config = dict(
    norm='layernorm',
    activation='gelu',
    kernel_size=3,
    optimizer='soap',
    beta2=0.99,
    eps=1e-08,
    warmup_steps=1840,
    weight_decay=0.07,
)
Rows from block 9 of a small image classifier, named by matrix and row number. Rows with one number belong to one channel. Each number is 128 + 24 x the weight over its row's rms, rounded and kept within 0 to 255. All counts start at 0. Numbers have three digits each. After the name is the row's rms in percent of the matrix's.
After each channel's rows are labels from the 100 images, of 14976, where the channel reaches its highest value: "top examples" is what is common among them. Only what is clearly more common there than usual is listed. The data: microscope photos of single blood and bone marrow cells.
# convs0: first 3x3 conv (model.blocks.9.convs.0.weight, 256x256x3x3, each kernel summed), inputs 0-255
# convs1: second 3x3 conv (model.blocks.9.convs.1.weight, 256x256x3x3, transposed, each kernel summed), outputs 0-255

convs0.178 109:136130137145115089138126138115114124127085186126120089118129113116114109125154167132095160162156120136113117070124113128161079109166129108154116139123137121133159100129135105148093126157091125099101126191123147137165159148091132110143098155111110075153132131167150139129117119092152116156192143109143136140141135172132127140151140105147097148136150169143150145096155106130128130113087134103098129116097148067126140128105123127158105158112134114120124140135110176132152118150161117134151131089140159134093098117138144134133156108131091103130097093167090118137157119081138133156110127163103096121133133127151182115115103117137123114130118114095134113146176103127125090092107131146171157170110087170089151161121110108171108134143157083114152165130151158118150151099113109
convs1.178 101:095129148108092119105123108148120118125106119121135119114141153117131124149194134137113124127161087156140107128099130113131125119165119101153142121134083119145152151158119133114117134127129128174144121142104130100110137137078128126116086127145106138096123111123140157110100139106143052108159120103149084149134139143098118161163118072116126174131115137113126167111082097146095099135167141132183139111118178143123125112124145123173146149118153128134137107105128118121123104096084158162161157156126105149087107084164133091091151129121090119134139149148098160131105163140056070126146096131145139130133158119146134052138130141139112192150114114135172163142149142173107120135130132111132124148125137146114163125123087090143118129095147174125116124093127152121147115107135152
top examples: cell type: plasma cell; cell type: promyelocyte

convs0.92 101:125111145131122193100145155139160107141144125105148115107135165127126147117179119105105094157124159172162113104121145125125134134118155146198125116140136126099096153143159125116139120152136098128119155081120131109155128133163107132117165137153118104161131107163155173146137150114108122176122082163101153126131136150132137093141062133144076137130110115104163154169095118097101154111096142100109150106101113105159128095126092101136143148134120148139123104136126152128137142133170108120144129141128147149120110133081122080118140119156193131101115100148116090134146121170127143141173156144156085145146158131189094159124171130152089148116104088134108125148104157127119105116143143118107144105131122129104128096179143139140115178124120124184127164120118161145149124129141160
convs1.92 103:123147161148165103075110161124109137087102091118133121156149113147083155169102155159112119146138177107120126127151142120122103143124113125118083145160123152140141220128112140126156069112136085120172160134170167140137153129077154109123161114111110123158092121146113137146136138142115112138143151112113109169148152162134120112120086117129127083128121122162120142164150138113111133146131138152164121116137080149122078160088187142128102129126089129099139143144130131105116130148146123144140136138114149118172108140103175107136110116109145139149123132151117150116153138117112092121090134154137144137112100147149127137126119122141127107114112118134101118169142111134169124132115090121134109116136114111110177109094144111131177149134181108145101083161096173111100130194086100
top examples: smear: peripheral blood; cell type: segmented neutrophil

convs0.130 085:167144141139126155117104140117132115130108135112160125113140097091130136120174124098145079119098144143128137129113129079106132090120162082103115120137169134114091138139101144142134160131115105115179135172102113103150201094113113139114119105142145093110129129098100129129099176140168121118109114107132104161137147129109160100121113173103137089091112110087114109132152105145109162106125161111132094168147102174163121152130060138140116156105104107162104109115081102107095110146113118138125124156142118110129132156174106154174097106170102118121129136119128142131141128132127126136120114141101125111141160118117118180140153120173124152139103076084165116149140132088122126172132141134118155120166111119123171110105137158123108137102073147094143094137125108119102095116157172
convs1.130 093:102107112129144144083097103158124124115130154167129124129146137137136133137125101135142163141126119133134094118129166169177151102100124152180115180119143137120115124155128117138098110120127122105095108137158146151092136115105158148121137098106168123102141119174100146119147118077126139124135119113112149150113132126118161131152164151153141139148181126095109119080166126129152089130130131126113135098155123125124139140081164141126096097098129178102145105130125055111138144101106102169132097105136149146155177119138135099079167153130134128188097157135128116113147134151109116103126119124135127143133136155099133139107132121115119139116197166114172129115123122142126151157138147157131146148143140140159131093212134100064147156137154127162104100132119166106175085136101145
top examples: cell type: artefact

convs0.61 085:112105094123122198128089143116135106110100129121120118100119146066149132131126144125130097111147144165110141150118097129155145114140139138131121162154127128155167134110172134095114127077105121138110157182131095116155116139105080132157113107115091162138136142141165156140111128135103117115120116130170142145140183152135152121090126123101107091144149103141107130131158138148144146139138109103115152128140118070143183160100153131123128149133141186094112106134115130110133128131100113120179192144110133157103109159099164116094117118138137135147149081158104088137152136141093109153072099086113110153091097115166131129135101135178122152114122137116149140124116134147124122150133141154096163116148135177124180132139105114124134128157110089154081123177091118172151119110124118
convs1.61 088:155126143086131159078120102108130122179098153099134096147117141097131160150105166124131155137113114094118139096133097137146127160140089134141127116114120126120114181147110086154183132145176146147132114124104130128168144115140148123110148142163099117143105153162133146121094124140143095168109090082115104189125119105125092100124123135147150107140132136148137153156121144082123116097112107126098147136097130141122113161119124155098102170133121101103095149083180138141104141104089123147165107131168161164091104127080146113142136107128119090150137116157095141163128179120088153070102107121178137080127117092135107148123116127114145125122149098122128095095152146140141183115132127129161144097108099089142100086119149115115112112135131149139087120134148121145103098153120130
top examples: cell type: plasma cell

convs0.161 094:186177050103118110102117150147111138096138107118134115124122156100193154097124082138102113088124157083149115186132144151163129121121102099128113173081151140149119145078126097124107108163123076123186168091101120119110127117107108083114123117133132103136124124076092145084139100146118109133108125140151157128139098115093117117111171119137119149138147097174137147109108133124112148113103109081131145104110123107129128142126160163119137167129134114098095080106120125096164157139110142099094104128132122156120115118121107094061112088140110140135135109158133117115118154133155117133134113173149136119120161090135112096111130127153137153140129135114158136117113133135112077117147127144125132110122128129124154100078130108128151123157123161099096151138113108144149084136106133
convs1.161 089:110117151131088122140125112125151178131141118119158135165138133128156140136132122115125137154122122089113165149097114138122151107129138177121121117161122108079133170148116173103183126126126113152109093142110144156187119145145096119165126183105112153144124133140140146099148093099109139132100082113143097119127148133105106116118155139132087123155146090069117146126088117110139109169158139136182124112186091132083152128136136128114143123153117110121171126164158114121094124128112119133135157132164086148137144158134155189159146147130168134087166156108110130138148144121145091117131125109112130163143131125090124128107151151126129160150148159132151150154149154106095154130090150150135195109114142191107121146132146095174140140090184122133127161101108143126131146144104124
top examples: cell type: artefact

convs0.27 107:058129112127148117131124116095135148127109118108110136104124101107173125161157117134101120087103136122156160160128100120125125103146159140095129132125102137070129102136161157172157105106101126110131137131104150130108098132151110144122119101123116117178091131185121107110133115123119214085141098159120142159093071113090125122145145161093117138092150179135142140133163131087100124121165161153144137113133110108112137146168115113128115109155174126133140094200105136141160126108148154129115114126128120133123118150098130091111103170110150149146114113098132096136084139118177146137090130132142187112106072162171113095129119136129142139138125140117114124152169140103137112107136157107114099074117119139150120122126109147125156088129129127103127142118096151126137128106111082
convs1.27 109:142159115166143124114168129135136120125156145126136142144106146125141125124090105103144154133101154147099151125132123106124111133121116092068123148119124120130143127152108128138129126093083085120111140126144096111106137123109153112099137119118153097132094148148131142127106129153155174110125143130119076139124118109126158145074164078139143139129134160122134105146130131150162155119112130119179136116114081133128064136144101100122160154176100127103141111125167111149158162152158094070151142112113125102155138134123120127126154106144139100173111116103109094143127139138148111147114147114128137127094150114140133098139099176203121086127101173135108128104110196124152121134172175152078101126109129090131112118146067150141159137113161159087117132157185134138107072121142115
top examples: cell type: basophil; smear: peripheral blood

convs0.242 091:101105143158134150125144127127140168143124100166091101151133143103171117150094154117110126125126131112145195090121122155119120077125092138123133194127170132132179163153097161129138088109134165174119130186152126112113106134074130118130148105092121154133077162135137117122120149157121146104086118160123116130132145131134137080107122112104110129109176136113107147157139136121153125119144150142089106161165142139141168115171122173140131126132136123117152113126126162115126098119099150077107178112142119107138101174149156126101152162097109115129104162142086119144145141107165113145134074137092123110150136152146164158146122154153130171152120118115083088097130090099167168158117111142131139102149126106154142135111133130146112130134130106085117107131138162149107122132145151
convs1.242 097:170162140116192119104086120137134131151137188118139141114117136166130146141147116123128153091144131130152137128176111090120129143124120122083113141145112117116109113063108135108144120147164155158123173118148104141105136131173128158108118138144109163110079165151101131118082138130109084138111142130136106147132088134111133133154135117122147130147134139123148050115111104141132161080115110099133116131141145103168148119077078090098140142133150103131126104109110122153139132125155091123131152146113147162109108135134133125133086133073118102162101129151141152161121144146119127127120152116155107165116149133102150113141111124149134099106119123114175060083159124095196105090172115104140132123138121130196125161151136100132119124140081135147120080163124132120123137135132109
top examples: cell type: myeloblast; cell type: blast

convs0.129 089:153093150105141137141123116123145117128158182186119147171116159102114141114101130107131119123147103103149135105144179138131135153145121128101189164146103120171109085112129120102142127101133126102148175125082130135144149166121129166135132155134099127131127173072157152130108129153109100162104134114138142130122178114111129122120147135150118121121130167135137173091097121124114077098120138137138106085142122133104137113132108097157129103123097128180137092128094140123132114107154101114136100124138163132164093108114089132127185096102096162093128154132122096128074110135165145114151109135127151145140143118159149111094128134113150106144101102121149129164208178124131161130129129091173122145181146158156097150091124127102144143156115151150153144135131140128116164134112101
convs1.129 089:139182120126099125165140120144133191140117108113149088101187117142119166130146108177099165128125125120138164159111096119133121171073112101136135117126129078117113130143117151100119124142143141134132117175148120141135099124113109152138134144134116110176114126127150124128129110114123148117110096152137128123145109117122092115097120138093087146165181152151134161148141122123121157115122118094148125117092108128143129113140103129138132130163138156151078159144118142125124135145171164108154143094106121137127107135188159101134121122067176118104110123176099125156079139115134196142130112165138126132153127098209148112127123124093127110125120109140143134143138104098165164121108120092105100164090135107098095119177128134128155102117135158117136130100155160179111115148172127
top examples: cell type: monocyte

convs0.215 115:142094120117166148167076183114145107109132137150150128111147124131130085097108159099125161116152116153131125127124111151114095096115149113152118090113100122092145156138117112121114105145117187106088114142129120133109128153129139119130133124095170127131130072120151116124154132063103127173145133126132132188128135101147136131139105156137095108159126175155163125123102157140127152164135113099120097096102139130139083121163111112114126145113150104156128124095144155151118133182152139117116137129144113134122129106131101175148131130074128103110114142140103147152157116130130105122121151136083095128167150088151119110116120120132179124182153129140113101117158103101114162113153106172132110224155176101110145131130157146121090131141087145086123119100145123116110140171132110
convs1.215 108:121104129087106115137145139135179134114142115134150115100106144121091156121069124134131157144146123144141126156136082131098125162140147124112140115120105105125171116141107106119174071096140092158131158136136090125158143113111091115164106099140137095132121124116130125161148133125140117103127106101134147204109154124126136171140102116131129111149158088087114156109141123097120128171153113145126128137102140122141137114163146107153104127114121109117167114137144155080160084105135139130111135142152220118111139147116070155127116114102098122131135131153131161107132156178171129124163132137088154128137132056113121099131159166098153134133124162119119130048096125122127115129131099168136094100136109121119148116114133146145151141097111151119157114085123145182092145138123142
top examples: cell type: artefact

convs0.62 094:136088143135080118144132140136131142141106096114102123111159130178104076118155136127137137096113105122142102181152124104122159093149101106109124152124106110095107155144111147146106133109184111127132129131152134096132126165149112174126167133146132165108130119176149135135104139145177163126149127108128161115138135079127139119166088148079107119132135123111173112123144150126135114108181136147125127163098162121111128143156099116170130141100132135087115192119162162162146160121112144140127088157122138097130147154123140140112139116129136123099138111162112079149145139122169139101091145111122151126166158142120116099146139072109113182121150111074144143133123142138154126097113132144111130097124097141120113159116075142194095115107140136126117117137087099144123129130134204
convs1.62 099:100125142146136118092090103130160134137125118148107139161166148111152159100113142078126114123105111116102098138148195142168118111098115123162119106120110095134122147110113127120135099125116130128107109134156119147141116122105093125097097121134156122143154144101132120117135096140117126104105099099156101125114133140163144130174134133061112107124108142118111088110100128205120106098146142123133130128155120125175149133118116135085153130133152222136133160131137108098192169107100127146129149135124120133130123145149098116134114142130102118128095154118123168082172114140123122121121099166164137165103122093096119150140105132160140148147126112107125138128122149132105115145096192148121113114134125099164134088111177171101122130195172122138172137132096125092074131151113125
top examples: cell type: basophil; smear: peripheral blood; cell type: promyelocyte

convs0.81 098:064127152130156119139181082143135120112095115104131157130158122098122113118121149103136071092125153126146176120131121081102089065134160122144132086146131135153149132081130199127102149141172128115149127132101099135127136118129096121136124061141150096122134124119163121115093095135115103126118126117169090114118142179131131133087144118126142130102146137103168155139128104082123155124096148152105109115150123128123124150135103142156105124113123180136144106132107114113119121112125150150175145116116113120168066088073159155118150140138118139127152118129130133118126127142119127105129138108149139109157120181135135122127104132130105109136121145097140128081118157129117133096128109149131130124124136120106143154099129213129172074104130144056122139163116157119135113149158145
convs1.81 090:141125169190124165120061117112169136121138140124116161127109112196153132171112111136161137103084122113125114099139116147126126128126090150116088171139133144120076133172136124110126142119103157169127118127073119101160101152111105118139141134157122153107113135125095168148121160131154140087152129112137091091148118110119150102169083136120174126128131118105147107129117099084162179090128114117126119133149132157161134153136109121102160100121117108115109079101104126130132100149120102125139119137163131161136124128168118117174143071179097103155109134114145144147142117108098146126173104128132160113099129143099138146121133136124101135115125141128134149111148133098161120141138116130128135100128128112116099162174123113112127177123109126126194147123113120131116183097069177
top examples: smear: peripheral blood; cell type: myeloblast

convs0.212 101:115115106154135135150089144166117139105178139140125131136156116111134121105111124134093141098133130098140121132128117148113126185126102147116131165164108117114115164118134159139074132133101120105117154078128130113147071127122087117138137224135104120148154159162135114103188137107121132147121177161128091142099130127134133122129149118124142095163107145136150059076159151173069146134124166100152112148101134131115114109160167111117141143110115150124179133110127157156130145114145156149109149158135160130115118120160093143122104130147160159147103103080153138121096115125110114133141149177140134124122154095095123133125129113128152112090078142142125181115136120119141135122163104110152101110133131123108165147149130129149110115103114117147147198133125120142093147180118135
convs1.212 091:137128139119120105136127152143102172163115122095138091102103141107110089179150154188118117179135142152134125106133163124129122078174095070157122066160152133135131113119133095141141183129131125131128138137117118141121102118134159143145148159109120161109098142113137086134153102109113140107158162106119164074115125129119133105137103122159153163139138117106144100152158157121146174180141091104135131166138136105087126104102118158133125113153132126096097137125156139115115115115151163099168137103127059166116143141069074131140114121150100074132155106125115143141126135141098125113150108134117164125103123123157108147103141166127112109150134162119124158166126131137109104110075151112132122140126122129144176141084104126158128105134158120130182112174130110149113123119134112
top examples: cell type: artefact

convs0.192 101:144117148107075133147112152115121117162140172154125151146127129130132137131115147151137142120165136098105107156110156125114120153089143145150118089144111123115128101161104128126149102128143126081116130145120138170122128158095163089130130151115160186128112144098156097123176111150123099121132132149102095087077122103139073102142139089149107143139103166142140131153104076126110138104118103145140099102136163130125131117158144140141119163120126109112148117130143179155099103137123148071158115117161101136165167146173129137141138193135118147116121105146157158103134145143119149162142135087109129115147099114153098109138120124088181148167135094128166119133164137084089107170095124140105138135116133144118167115135157141176151172161139091105143055116126132104127132126142125
convs1.192 098:160135119139125129113124077107140157129170153109126102134189142136115158106125072108133101141156113091157125102127120144136118142076136127117125082102118110130107167128113187144125129161091191129142137161118174157139142156130179108137163072139098163082135117126123146104118118129119157100134147097118147145105130155161170159109141115143127185125171104122145108079104113133142135138139127129094142112123158100123104106095132140139124118148110093109084171091116106142107127171135142132143121077119108130109118121136120133080124110140149136098106144160112127115097085159100147200117127112133145128137159138105146137151122136130171112126122110093138080075157121142099163105153115122111123134137112140112204101134149137115135121127129159108120152146136127103152139151130129
top examples: cell type: monocyte; smear: peripheral blood

convs0.167 104:087123142128115156103151060137149163152087207103135144153126115139140098132180134168083128160119112137111133069105148097123140119159131120173128144099124156156121116115141121138094143145130105120176115157123122156135118107112129162119144093118147118125083081101096179117083111115103122093125097121145098132171090114142096124115142157151101127122137099087116105159141113077122134082128152151139156088093162164124116134122140120125119128186139116112153096139121109095132091099124122151117127153098129136086105116128146100096123127118080132117149107127109123119140142172138159151137103105158095133158137122133131117110143150118105136152129072105116108126111127108093129136122172137116109140124093110157119105127136133115126175128112167143124119092077146110117114126180145
convs1.167 097:144148130121089160109107141124117108154177070150123129072099096134173084104162101115159154126139147142119108148132130167179115154156122145118118165112173124150122125130124152141104111103080119120082151098106144104121131134097140117148142144161118115097166171097083114137120143128137119109129135100121151070150155121131111091129149115167092101114132110128167088138130119146109133146124101148094147125132119127120131164100145173140128117069126110116108133117147127088070079142127137124126100107102129100110104116145116123124126132106143137181093131081146089136116118152110106111110110116130140117123114147117126139143173141127147111143143124102103104160115147117072156133149088150137175123104129161122117130137135145143147100091111085090136132105109112113141125191058115
top examples: smear: peripheral blood

convs0.237 085:167152124107104105136098107132127148143150147110102143155165071165137154184140139143084083133129113100113113138086105148085081144094177102082139129113111153146125178128120143115093134133145110090115114101104121177113138157146110136108124118122145129130124119128152175102176115141089111155088109141156120158178148091124135108149141120153099127124138125152137140144164129135089133127152105146145118105097142112148129130130099160098122136109069123124141102107149088115133106140170102124126173114134127120116107126117123121138116142184106150141091111144132134135137132115133136142148116130123118097111103086126142131161152150116087117139110122152131167149152137153125157105115142119208112121120154158161145099160101138134116104115153191142049085142159138105120126130103136
convs1.237 085:142103114154089105111107176102127125158118144147138110143109127150125131114134144087143161108105181134124122149101090167140130148144090133134087126129158152142070120101121121157122130097145134165140173132141108139124097119124118149145125116149178148112100128101139141119121124110127161141137155140081130104080127108129141114115078141109134124179139135093135142109102147094160125141136112125110136133141099123128143133130101154120112092134160134156142098121109150109172132101148105123121115147141175106122087142137126150110188134121133062178112112087067143122143126095113135110135124157147123128147153143145125122085103168195126150140142134136099085130104123120169104162135109157093143131090129149119163136133106147164132109124174059107156164136094117135156150185096120
top examples: cell type: artefact

convs0.194 101:111163081101072119122108160136102120103132145092104155090166139123112156103132144097120135159163143090140132100113099135149162126115130128120099131131114078147077146125174131140143172113125128123112111159144104108155127148162123118071121124158087103120095122114112179127102126152145136154147153116071175150148127127126137095106121099165168094148110100130126130148116146108145123120147136172135120127176112113140117136084146144155123077137118109112095159130138170105113146101141127136176109137125100118100140135186107146129171116126104111152145113124117121128122140097147103145127122115095105116124149077126172141188161127092143101162143109166105149097157123137108142141171170073112122147128126134131151144128142143123145144098118106137147081138121102106159098127085157
convs1.194 106:144140164111116189126154143125128159077107154159144119143127148145095121109114112148109120137089133154113149117137114090146118129120144194153091088107152129125150179162159128127155049146062137095150123145141178152137134121098180101128118175106100141135187178104104106136101109138128104122147095121191175161118116136087126132104136101123109155135142093106141121118114152126119126150126139142140132120162116098144114107133152126129118083108156103121119167157119090111134134145128151129153133134139138124151132151127157111166102130096116133141142131134137095100097103101173137154092122142154098095108098075115073118136140100134139147137135122130104125160139130149148108124159115096120149138139126145122076130087145114120104136152119136130113133134153117133139148142197118
top examples: cell type: monocyte; smear: peripheral blood

convs0.211 104:154136105129108161110119145135104170132138126112150118148145127132076124107115122132098155114151138108128111132137155136149140106158096150128156108085123147149150111117148150142126148133096130117133148092114119131111143118106177117149137123133107137131149147109212130132119113174086108091082128138137132156128120140146071088119153095185126180125102162113164080153120127141088123117139152105182128120129135104129074161096152123135134131090156095145125085156151124087151135116121134116120121133120105134096113130163119124142145082106144156112120118150088135121135142137129125103108138097170073124159172132099132145110121133109157125114147111114157133135136145121144144136147135136177092208192182108105095116121144151193142157145131114113111120086157122128103142112132133
convs1.211 108:166117129077115141108139113142171194105113115118119133130093095177162149132206115131114078150145140151163129117119121153134161130161137135151118124080148150129112147156138135136116102140127113129091088144117138153126062132149080108133116122127129095094116110107129099097134098097136105145112166131148163093146126122175107166115182141182154138141157088126105096095151139124119117144109154132123141156100084141137101104113156163159180137133130124140118146145102135130134093127129154144138159139128152115152141116106158129115116127137142136091119170151138175158133148133134115144143114145110137093104116175151139110138140067123181143145115155121108119165089162136090126122115134146143135162091108107124137155090134123118106114116146165119151115091118117128133146158142177
top examples: cell type: plasma cell

convs0.12 121:114152146128123111134136137116107155127130130142135141128217109106118114155105207091090109117156106129119102137133131152137151084089128155168137105115145130126148147166139110102134141092099185152126129150172137140141120148130146157147116137120142108128111092149160123162105150150098112137123156132130141130121113119119131151130130114123131147121140103065172119129139139179109090125143147158138145114136157154141099105152132120129102127100134116101148101108116132125109091081101105078141145102165119137148121125212120084118127163101100140134115131089152121094100158084174126139121115120137178166089123195139129121158128138130154149133164141124085096155127130124142107119104101113096146119103128130165104113101120112121132107114136057088142125112128126108142107152103139
convs1.12 114:121159143077086159114150148135134139151139103123110128134152149101135118133142138131150117115109122109108087147086117107119088143154135134102147118133164115117152132158135087105126096095100175138115099159084124125132100166124122117140096145111143125105111123096124139129135090100136157101149147153149186146119119111123151146113168126131118169135122108161127104104116103156100148151153103098105135128107152132120103066113135076136143102105131116095109091141133152118119096160144130148171138142126126129122131137174134166104131117107113132134125101158113141117119092116136112217151148139084133154136108143157172157143139094083102076094146119120129086103121132129115149126117138086146094178158108094144176128104149103134099129079161147127152119108107110121178120092174151
top examples: cell type: monocyte; smear: peripheral blood

convs0.181 127:135176144111142101113148109147125188126167099134118096124156106145124132144192135147151157172117110106124149102138174131196110119160143112160167145097129137112100118101156127140096154127120091117121126101142130120153144126072122123162116140151146131125113157136116111099146144116124130117106150152149135159119119123102116110174146090123107126118159153141102112103116143141118124134129171147113142167105130152127120153101181136122102111139105145122188131147159111149094126065135127184110089163146122152088156117139183091105143149068132135132125141121125103121135132089094045106112106129177130152090105118147159122113111112121080100112132142052129115097126111155136108094126104145125118136111123144124109117130137137115126157159113118126128147162142097123110127146126125
convs1.181 111:131135111154112134135124135130128169117140092085128162114112138089144150126205122162152099127090121153158140122139100187127129121144122131146147173130135113152110143129156101149129168103125144143138124156130100118162136136117114088138099174124123123102144106147120147101154114111092083147168165136145083091100100099116123102173106083151121164087096127103126107094144134087147139156154132110130127157158132108132134123132141147095103101132146145152114107144151141124099119120130100099103116110112105109102171160142138159108134137172107125116122132121130143113101139145146133155131153080135103162154145134083109113151158148139139148124122143117155198151132136165134068095174124134128118145086131141130183100112128156179137127121105186121186134112140113152136086123115152
top examples: cell type: segmented neutrophil

convs0.157 100:146094137145137108125151090161193154156108185089104103110113145189109145120125150155146094103127157123124179089112093165143109117142151121146133108178114129173138113179113097108157111097130112116126115115110122106141142173140134135137109121106103157122181099114160210152150111116129088091136133163134107135125153108110097145105112123147134147136106126106127165133107102091114152097114116126117112103096140182104107139139125127119124101143117126101148140142132095114126146124160171102118118136150123106120139136121156104128125091107114184085145129140096138123118174157141145132131130141134131124129117186153084166106120158126122132141150111110141124137124124186111135135109084112133109167119092131153149116112124131159144142102145162068135128130119135141100071149094128
convs1.157 099:163105101102094116112112133149165141133100091216132141121128103160133144120122136121119099125097172125138136135141141129135143127104149132118142154110170118132138095121135123119099149128126110134116104131119108154161084143077133098119134140139141131171055115127114132149115136097147116141130154129157091128115148113145142144146110138107098160174148125143119118091140099118113122106087153117097159151147116145137153172109125126125112169161111114148091084134129165142158097108117127116092150122103117130120142161105156194122121112075111131148111119125119114173157086145099174144155091167160111132152165125102106195101157139138126114105133111084169135135133120141089121132179115121124119179093187104134142139137126164116115114127136125109111178140147110099104159132107108
top examples: smear: peripheral blood; cell type: segmented neutrophil

convs0.154 091:125130122148086137170127109162129126093094115166084130111113131122107167200160097083116134154121136125133165143096121114132069126122160120115121110144120096106080097128124147159136148121108130129143145161119131097154152131171126128097116122116115143100083142135156113161149128123176162181121175138157090108132150072148144113164094153137115111164102092124151109115132148115142134119130132151141115143129126133190109124125170095134129123170162131146132194141108154159194096150127162170152115128121118149105110108105130116127154142118126140128150167092112163136147123138153119174120093116134138129160097179140096118138124102111131146090130106108101150110161156146122098109098145118157118082108128110123123140137122147140120147138157113137146071108097116150135125133115163
convs1.154 101:136131099114121127134104105111139153139154138131122125131122088127130131082088141103090140147112128152174122124133113158162174104108091109139102142120103120172073160119119120149122148172136161137120126145138137119148107090085138126170136121160135182191101121157097127149125128166121141139108106142144106074155137104101110130225086111131161139125065146141141105120124156104125152101112132133155132142148128174096143119101148093121119132115173177150134118085121144147152139152149112121124114143107130150115167133124144134120145136114089117139128124114121158112113123130114174112128176125158125106150145183122088104100143105184141151097087137139134128096117129161125103120118134111148140091104136123098154140129137155128132119134134114140090162135134085130097125103058104
top examples: smear: peripheral blood; cell type: myeloblast

convs0.187 115:098118132143095128088096164146140097125101124143134086147124132126126076136143153145133097125109121102117110112094150096140095092136149119105108093102143115220144117170092130132110125225159123116119122157149117064130114097111164112137113132156113155108155109161150131144113086106100091116102124098127133172168159085107109150125147126142168147128117096086126107178099144126147101142122137138149140128113160128152119122159110142131137138074100106154136150117184097095137143144125135107133139124118138148120144111148141110147119107161160109120114153116143125126106144140132154151109138091141096115171137127145080145129155130157079106135132097107136095146084122112109154119114170113094117141144154095116154144127109113133126142117123171146117130150103103184105116125127136
convs1.187 107:140104147103177125141096120142205132163112093170159153100107089158118136125112119118165089082139137121106144091126118109174142111121194098121135124137172128094101129100118113158132085141107148117121136115110099144128172142103152134106123097101111086143128137119147078124136139124128165170126170116117122068164173104126141152127146121137107120104113178114114140134075110155130115126143164141125138131122136148140136100144116164119124125106121140165112110123109161149165131171113123137136153129148114130122076128135141180130125150119100132118150145135122119132117139104146129093140160105145126154143075132127152137167138090113172100130075140125150135161123136149143109143166112122128170161140094132117144120141092143124113147107089094139101061115173131141108149109165141
top examples: smear: peripheral blood; cell type: segmented neutrophil

convs0.35 108:135136118161111139129145164103132104124167132136137135136193099107095136146139171120144150128094119161094147119121097126102067152122073115102150135126148148139118134103156110144154129139118129117101158136114169132076124158165147109155120127114191140150146113156143195125120159128089136138136135164153144128141128071115157141124084114124091118151094113136117070107128132137120110160109151100135164117127163116155101101124120102199132104140131128155108107096162104116158112121156123142157151145117136141083125134145134138133123094113119151159133113161133096148131137156155120125115113102142150156115106136110118130168120097120116133148137122144126100166159114093099161109128091176114157128111172146094128174117118125166112070130080144106105141101127117141166109184132121
convs1.35 100:125128146107149134083110163150127073120115153121154077130121125095107151111079125100107150150113157090150130106154113147119128119135155113144137091114170107168124118142131192098131119128152140128125151126119104179131145114123130142121154145136097151171115169148148091118134089177129131108131112080141159146122140149104176068128098132110183128176096120130126095161160139126136126162162097148130120119119144119123133122157157127104122128161094112104127128129137138102170129132158096137091143138160193110158123125117110134135107164102168110130157115119138094141119120131147162149144138127104132146115092168123123176106152149117162131115165137130100083145108133118153132152155121144106105132156116128112152108119211173161114169086122100115120115126114121119146085155112120
top examples: cell type: artefact

convs0.213 088:161105119101120135131069099125142119098153079144117118120089125138141104139130134140103101139162134131140140142144117162113158111087123111139125130164139126130131102081152148086093083148102139115143108122153109174115144152122151137128154125115118141145117109136145126116123122123092104165133112162143219128108157090114110120118091140108143141120122142104111117104155136144132137110146154116097146152109131097089124137135137135086150137142128126094087131131120116135131157146123153142163157162132139138133156098105090159136135127141125132159116068137096176161162141104126196128162136102139122149159122160166158141129150111158085113072118126123134142132162098130144142141088182154151147095129076092121114115141127152131118072171157159143108111133078129149146108076095109
convs1.213 100:127120101154138115140117118102165147117110171103128069146133120142124066170083120129156153139144138094103117113090152141099128117125125124110164094140178134131111114155163088139129115128093142142148110109136173136141160077161114138132115127143118151149114116167110141138117130149107140139159156108122104137135132120111146151131103149111136152144155107114160128090113138159115118098138084139106140098131163150163162131150130110132098136142161150145118143195096139143113129143094120126132155122098127085161082151139118132123094110104127131113115050152131134120122126139165138147095125088152102126134148070119123159077178151114147131139131114137114153097108151109119155136120141105125140095151177168119126126122162130134071156099095098148161144108124140081157149132182081
top examples: smear: peripheral blood; cell type: band neutrophil

convs0.83 099:121160102159121108116113126142131147144126159140183122127135150180096113105099089143167146151122150128126122131147148121159116141169158140105102148097093111139130132144110115140200092169126138106101142112095164109175142139133130156098184084125147129111110107128132132091151125099148170149116174104141119091099122113186115160155101101124110147126094115129122135152128173146145080164132136111132118158145148119121154137141120143115126173156149155136120161133125131132098135108145128111135152141146126157102116109114138149115136109157101124139145131083092131141145127169136088138079114154110156134158108139121090156117110053140113107112090176126104099166151114145130145135119121162086169070105115142119107154142144111097142092126146097118091144143122085141110136114126094
convs1.83 108:109122134099119124115121092143119093105123160100143133153175132152131135087118117120141106132124144114131142130177136129163136139116140099086176120156115146118116114134098170167148098147064104134122102137086122124136150129151137088118098125108131130106121130142130109134121089114094117110106130112152110134140096155131145154117114133089155137083097119137146121139129112172099134135144153127144122099137148157144103130132097158135120103147139108145127116124094121105116115188106142149121118130129160101135155124102123154124142134115150105139136145103118096136157111172143169114112067156165141073126118155125149182154143164097114133151087058078097157191166130100116148139124134206142092112119160124153103129127145113099148166077125170133156122175127111118130125088099134
top examples: cell type: myeloblast; smear: peripheral blood; cell type: proerythroblast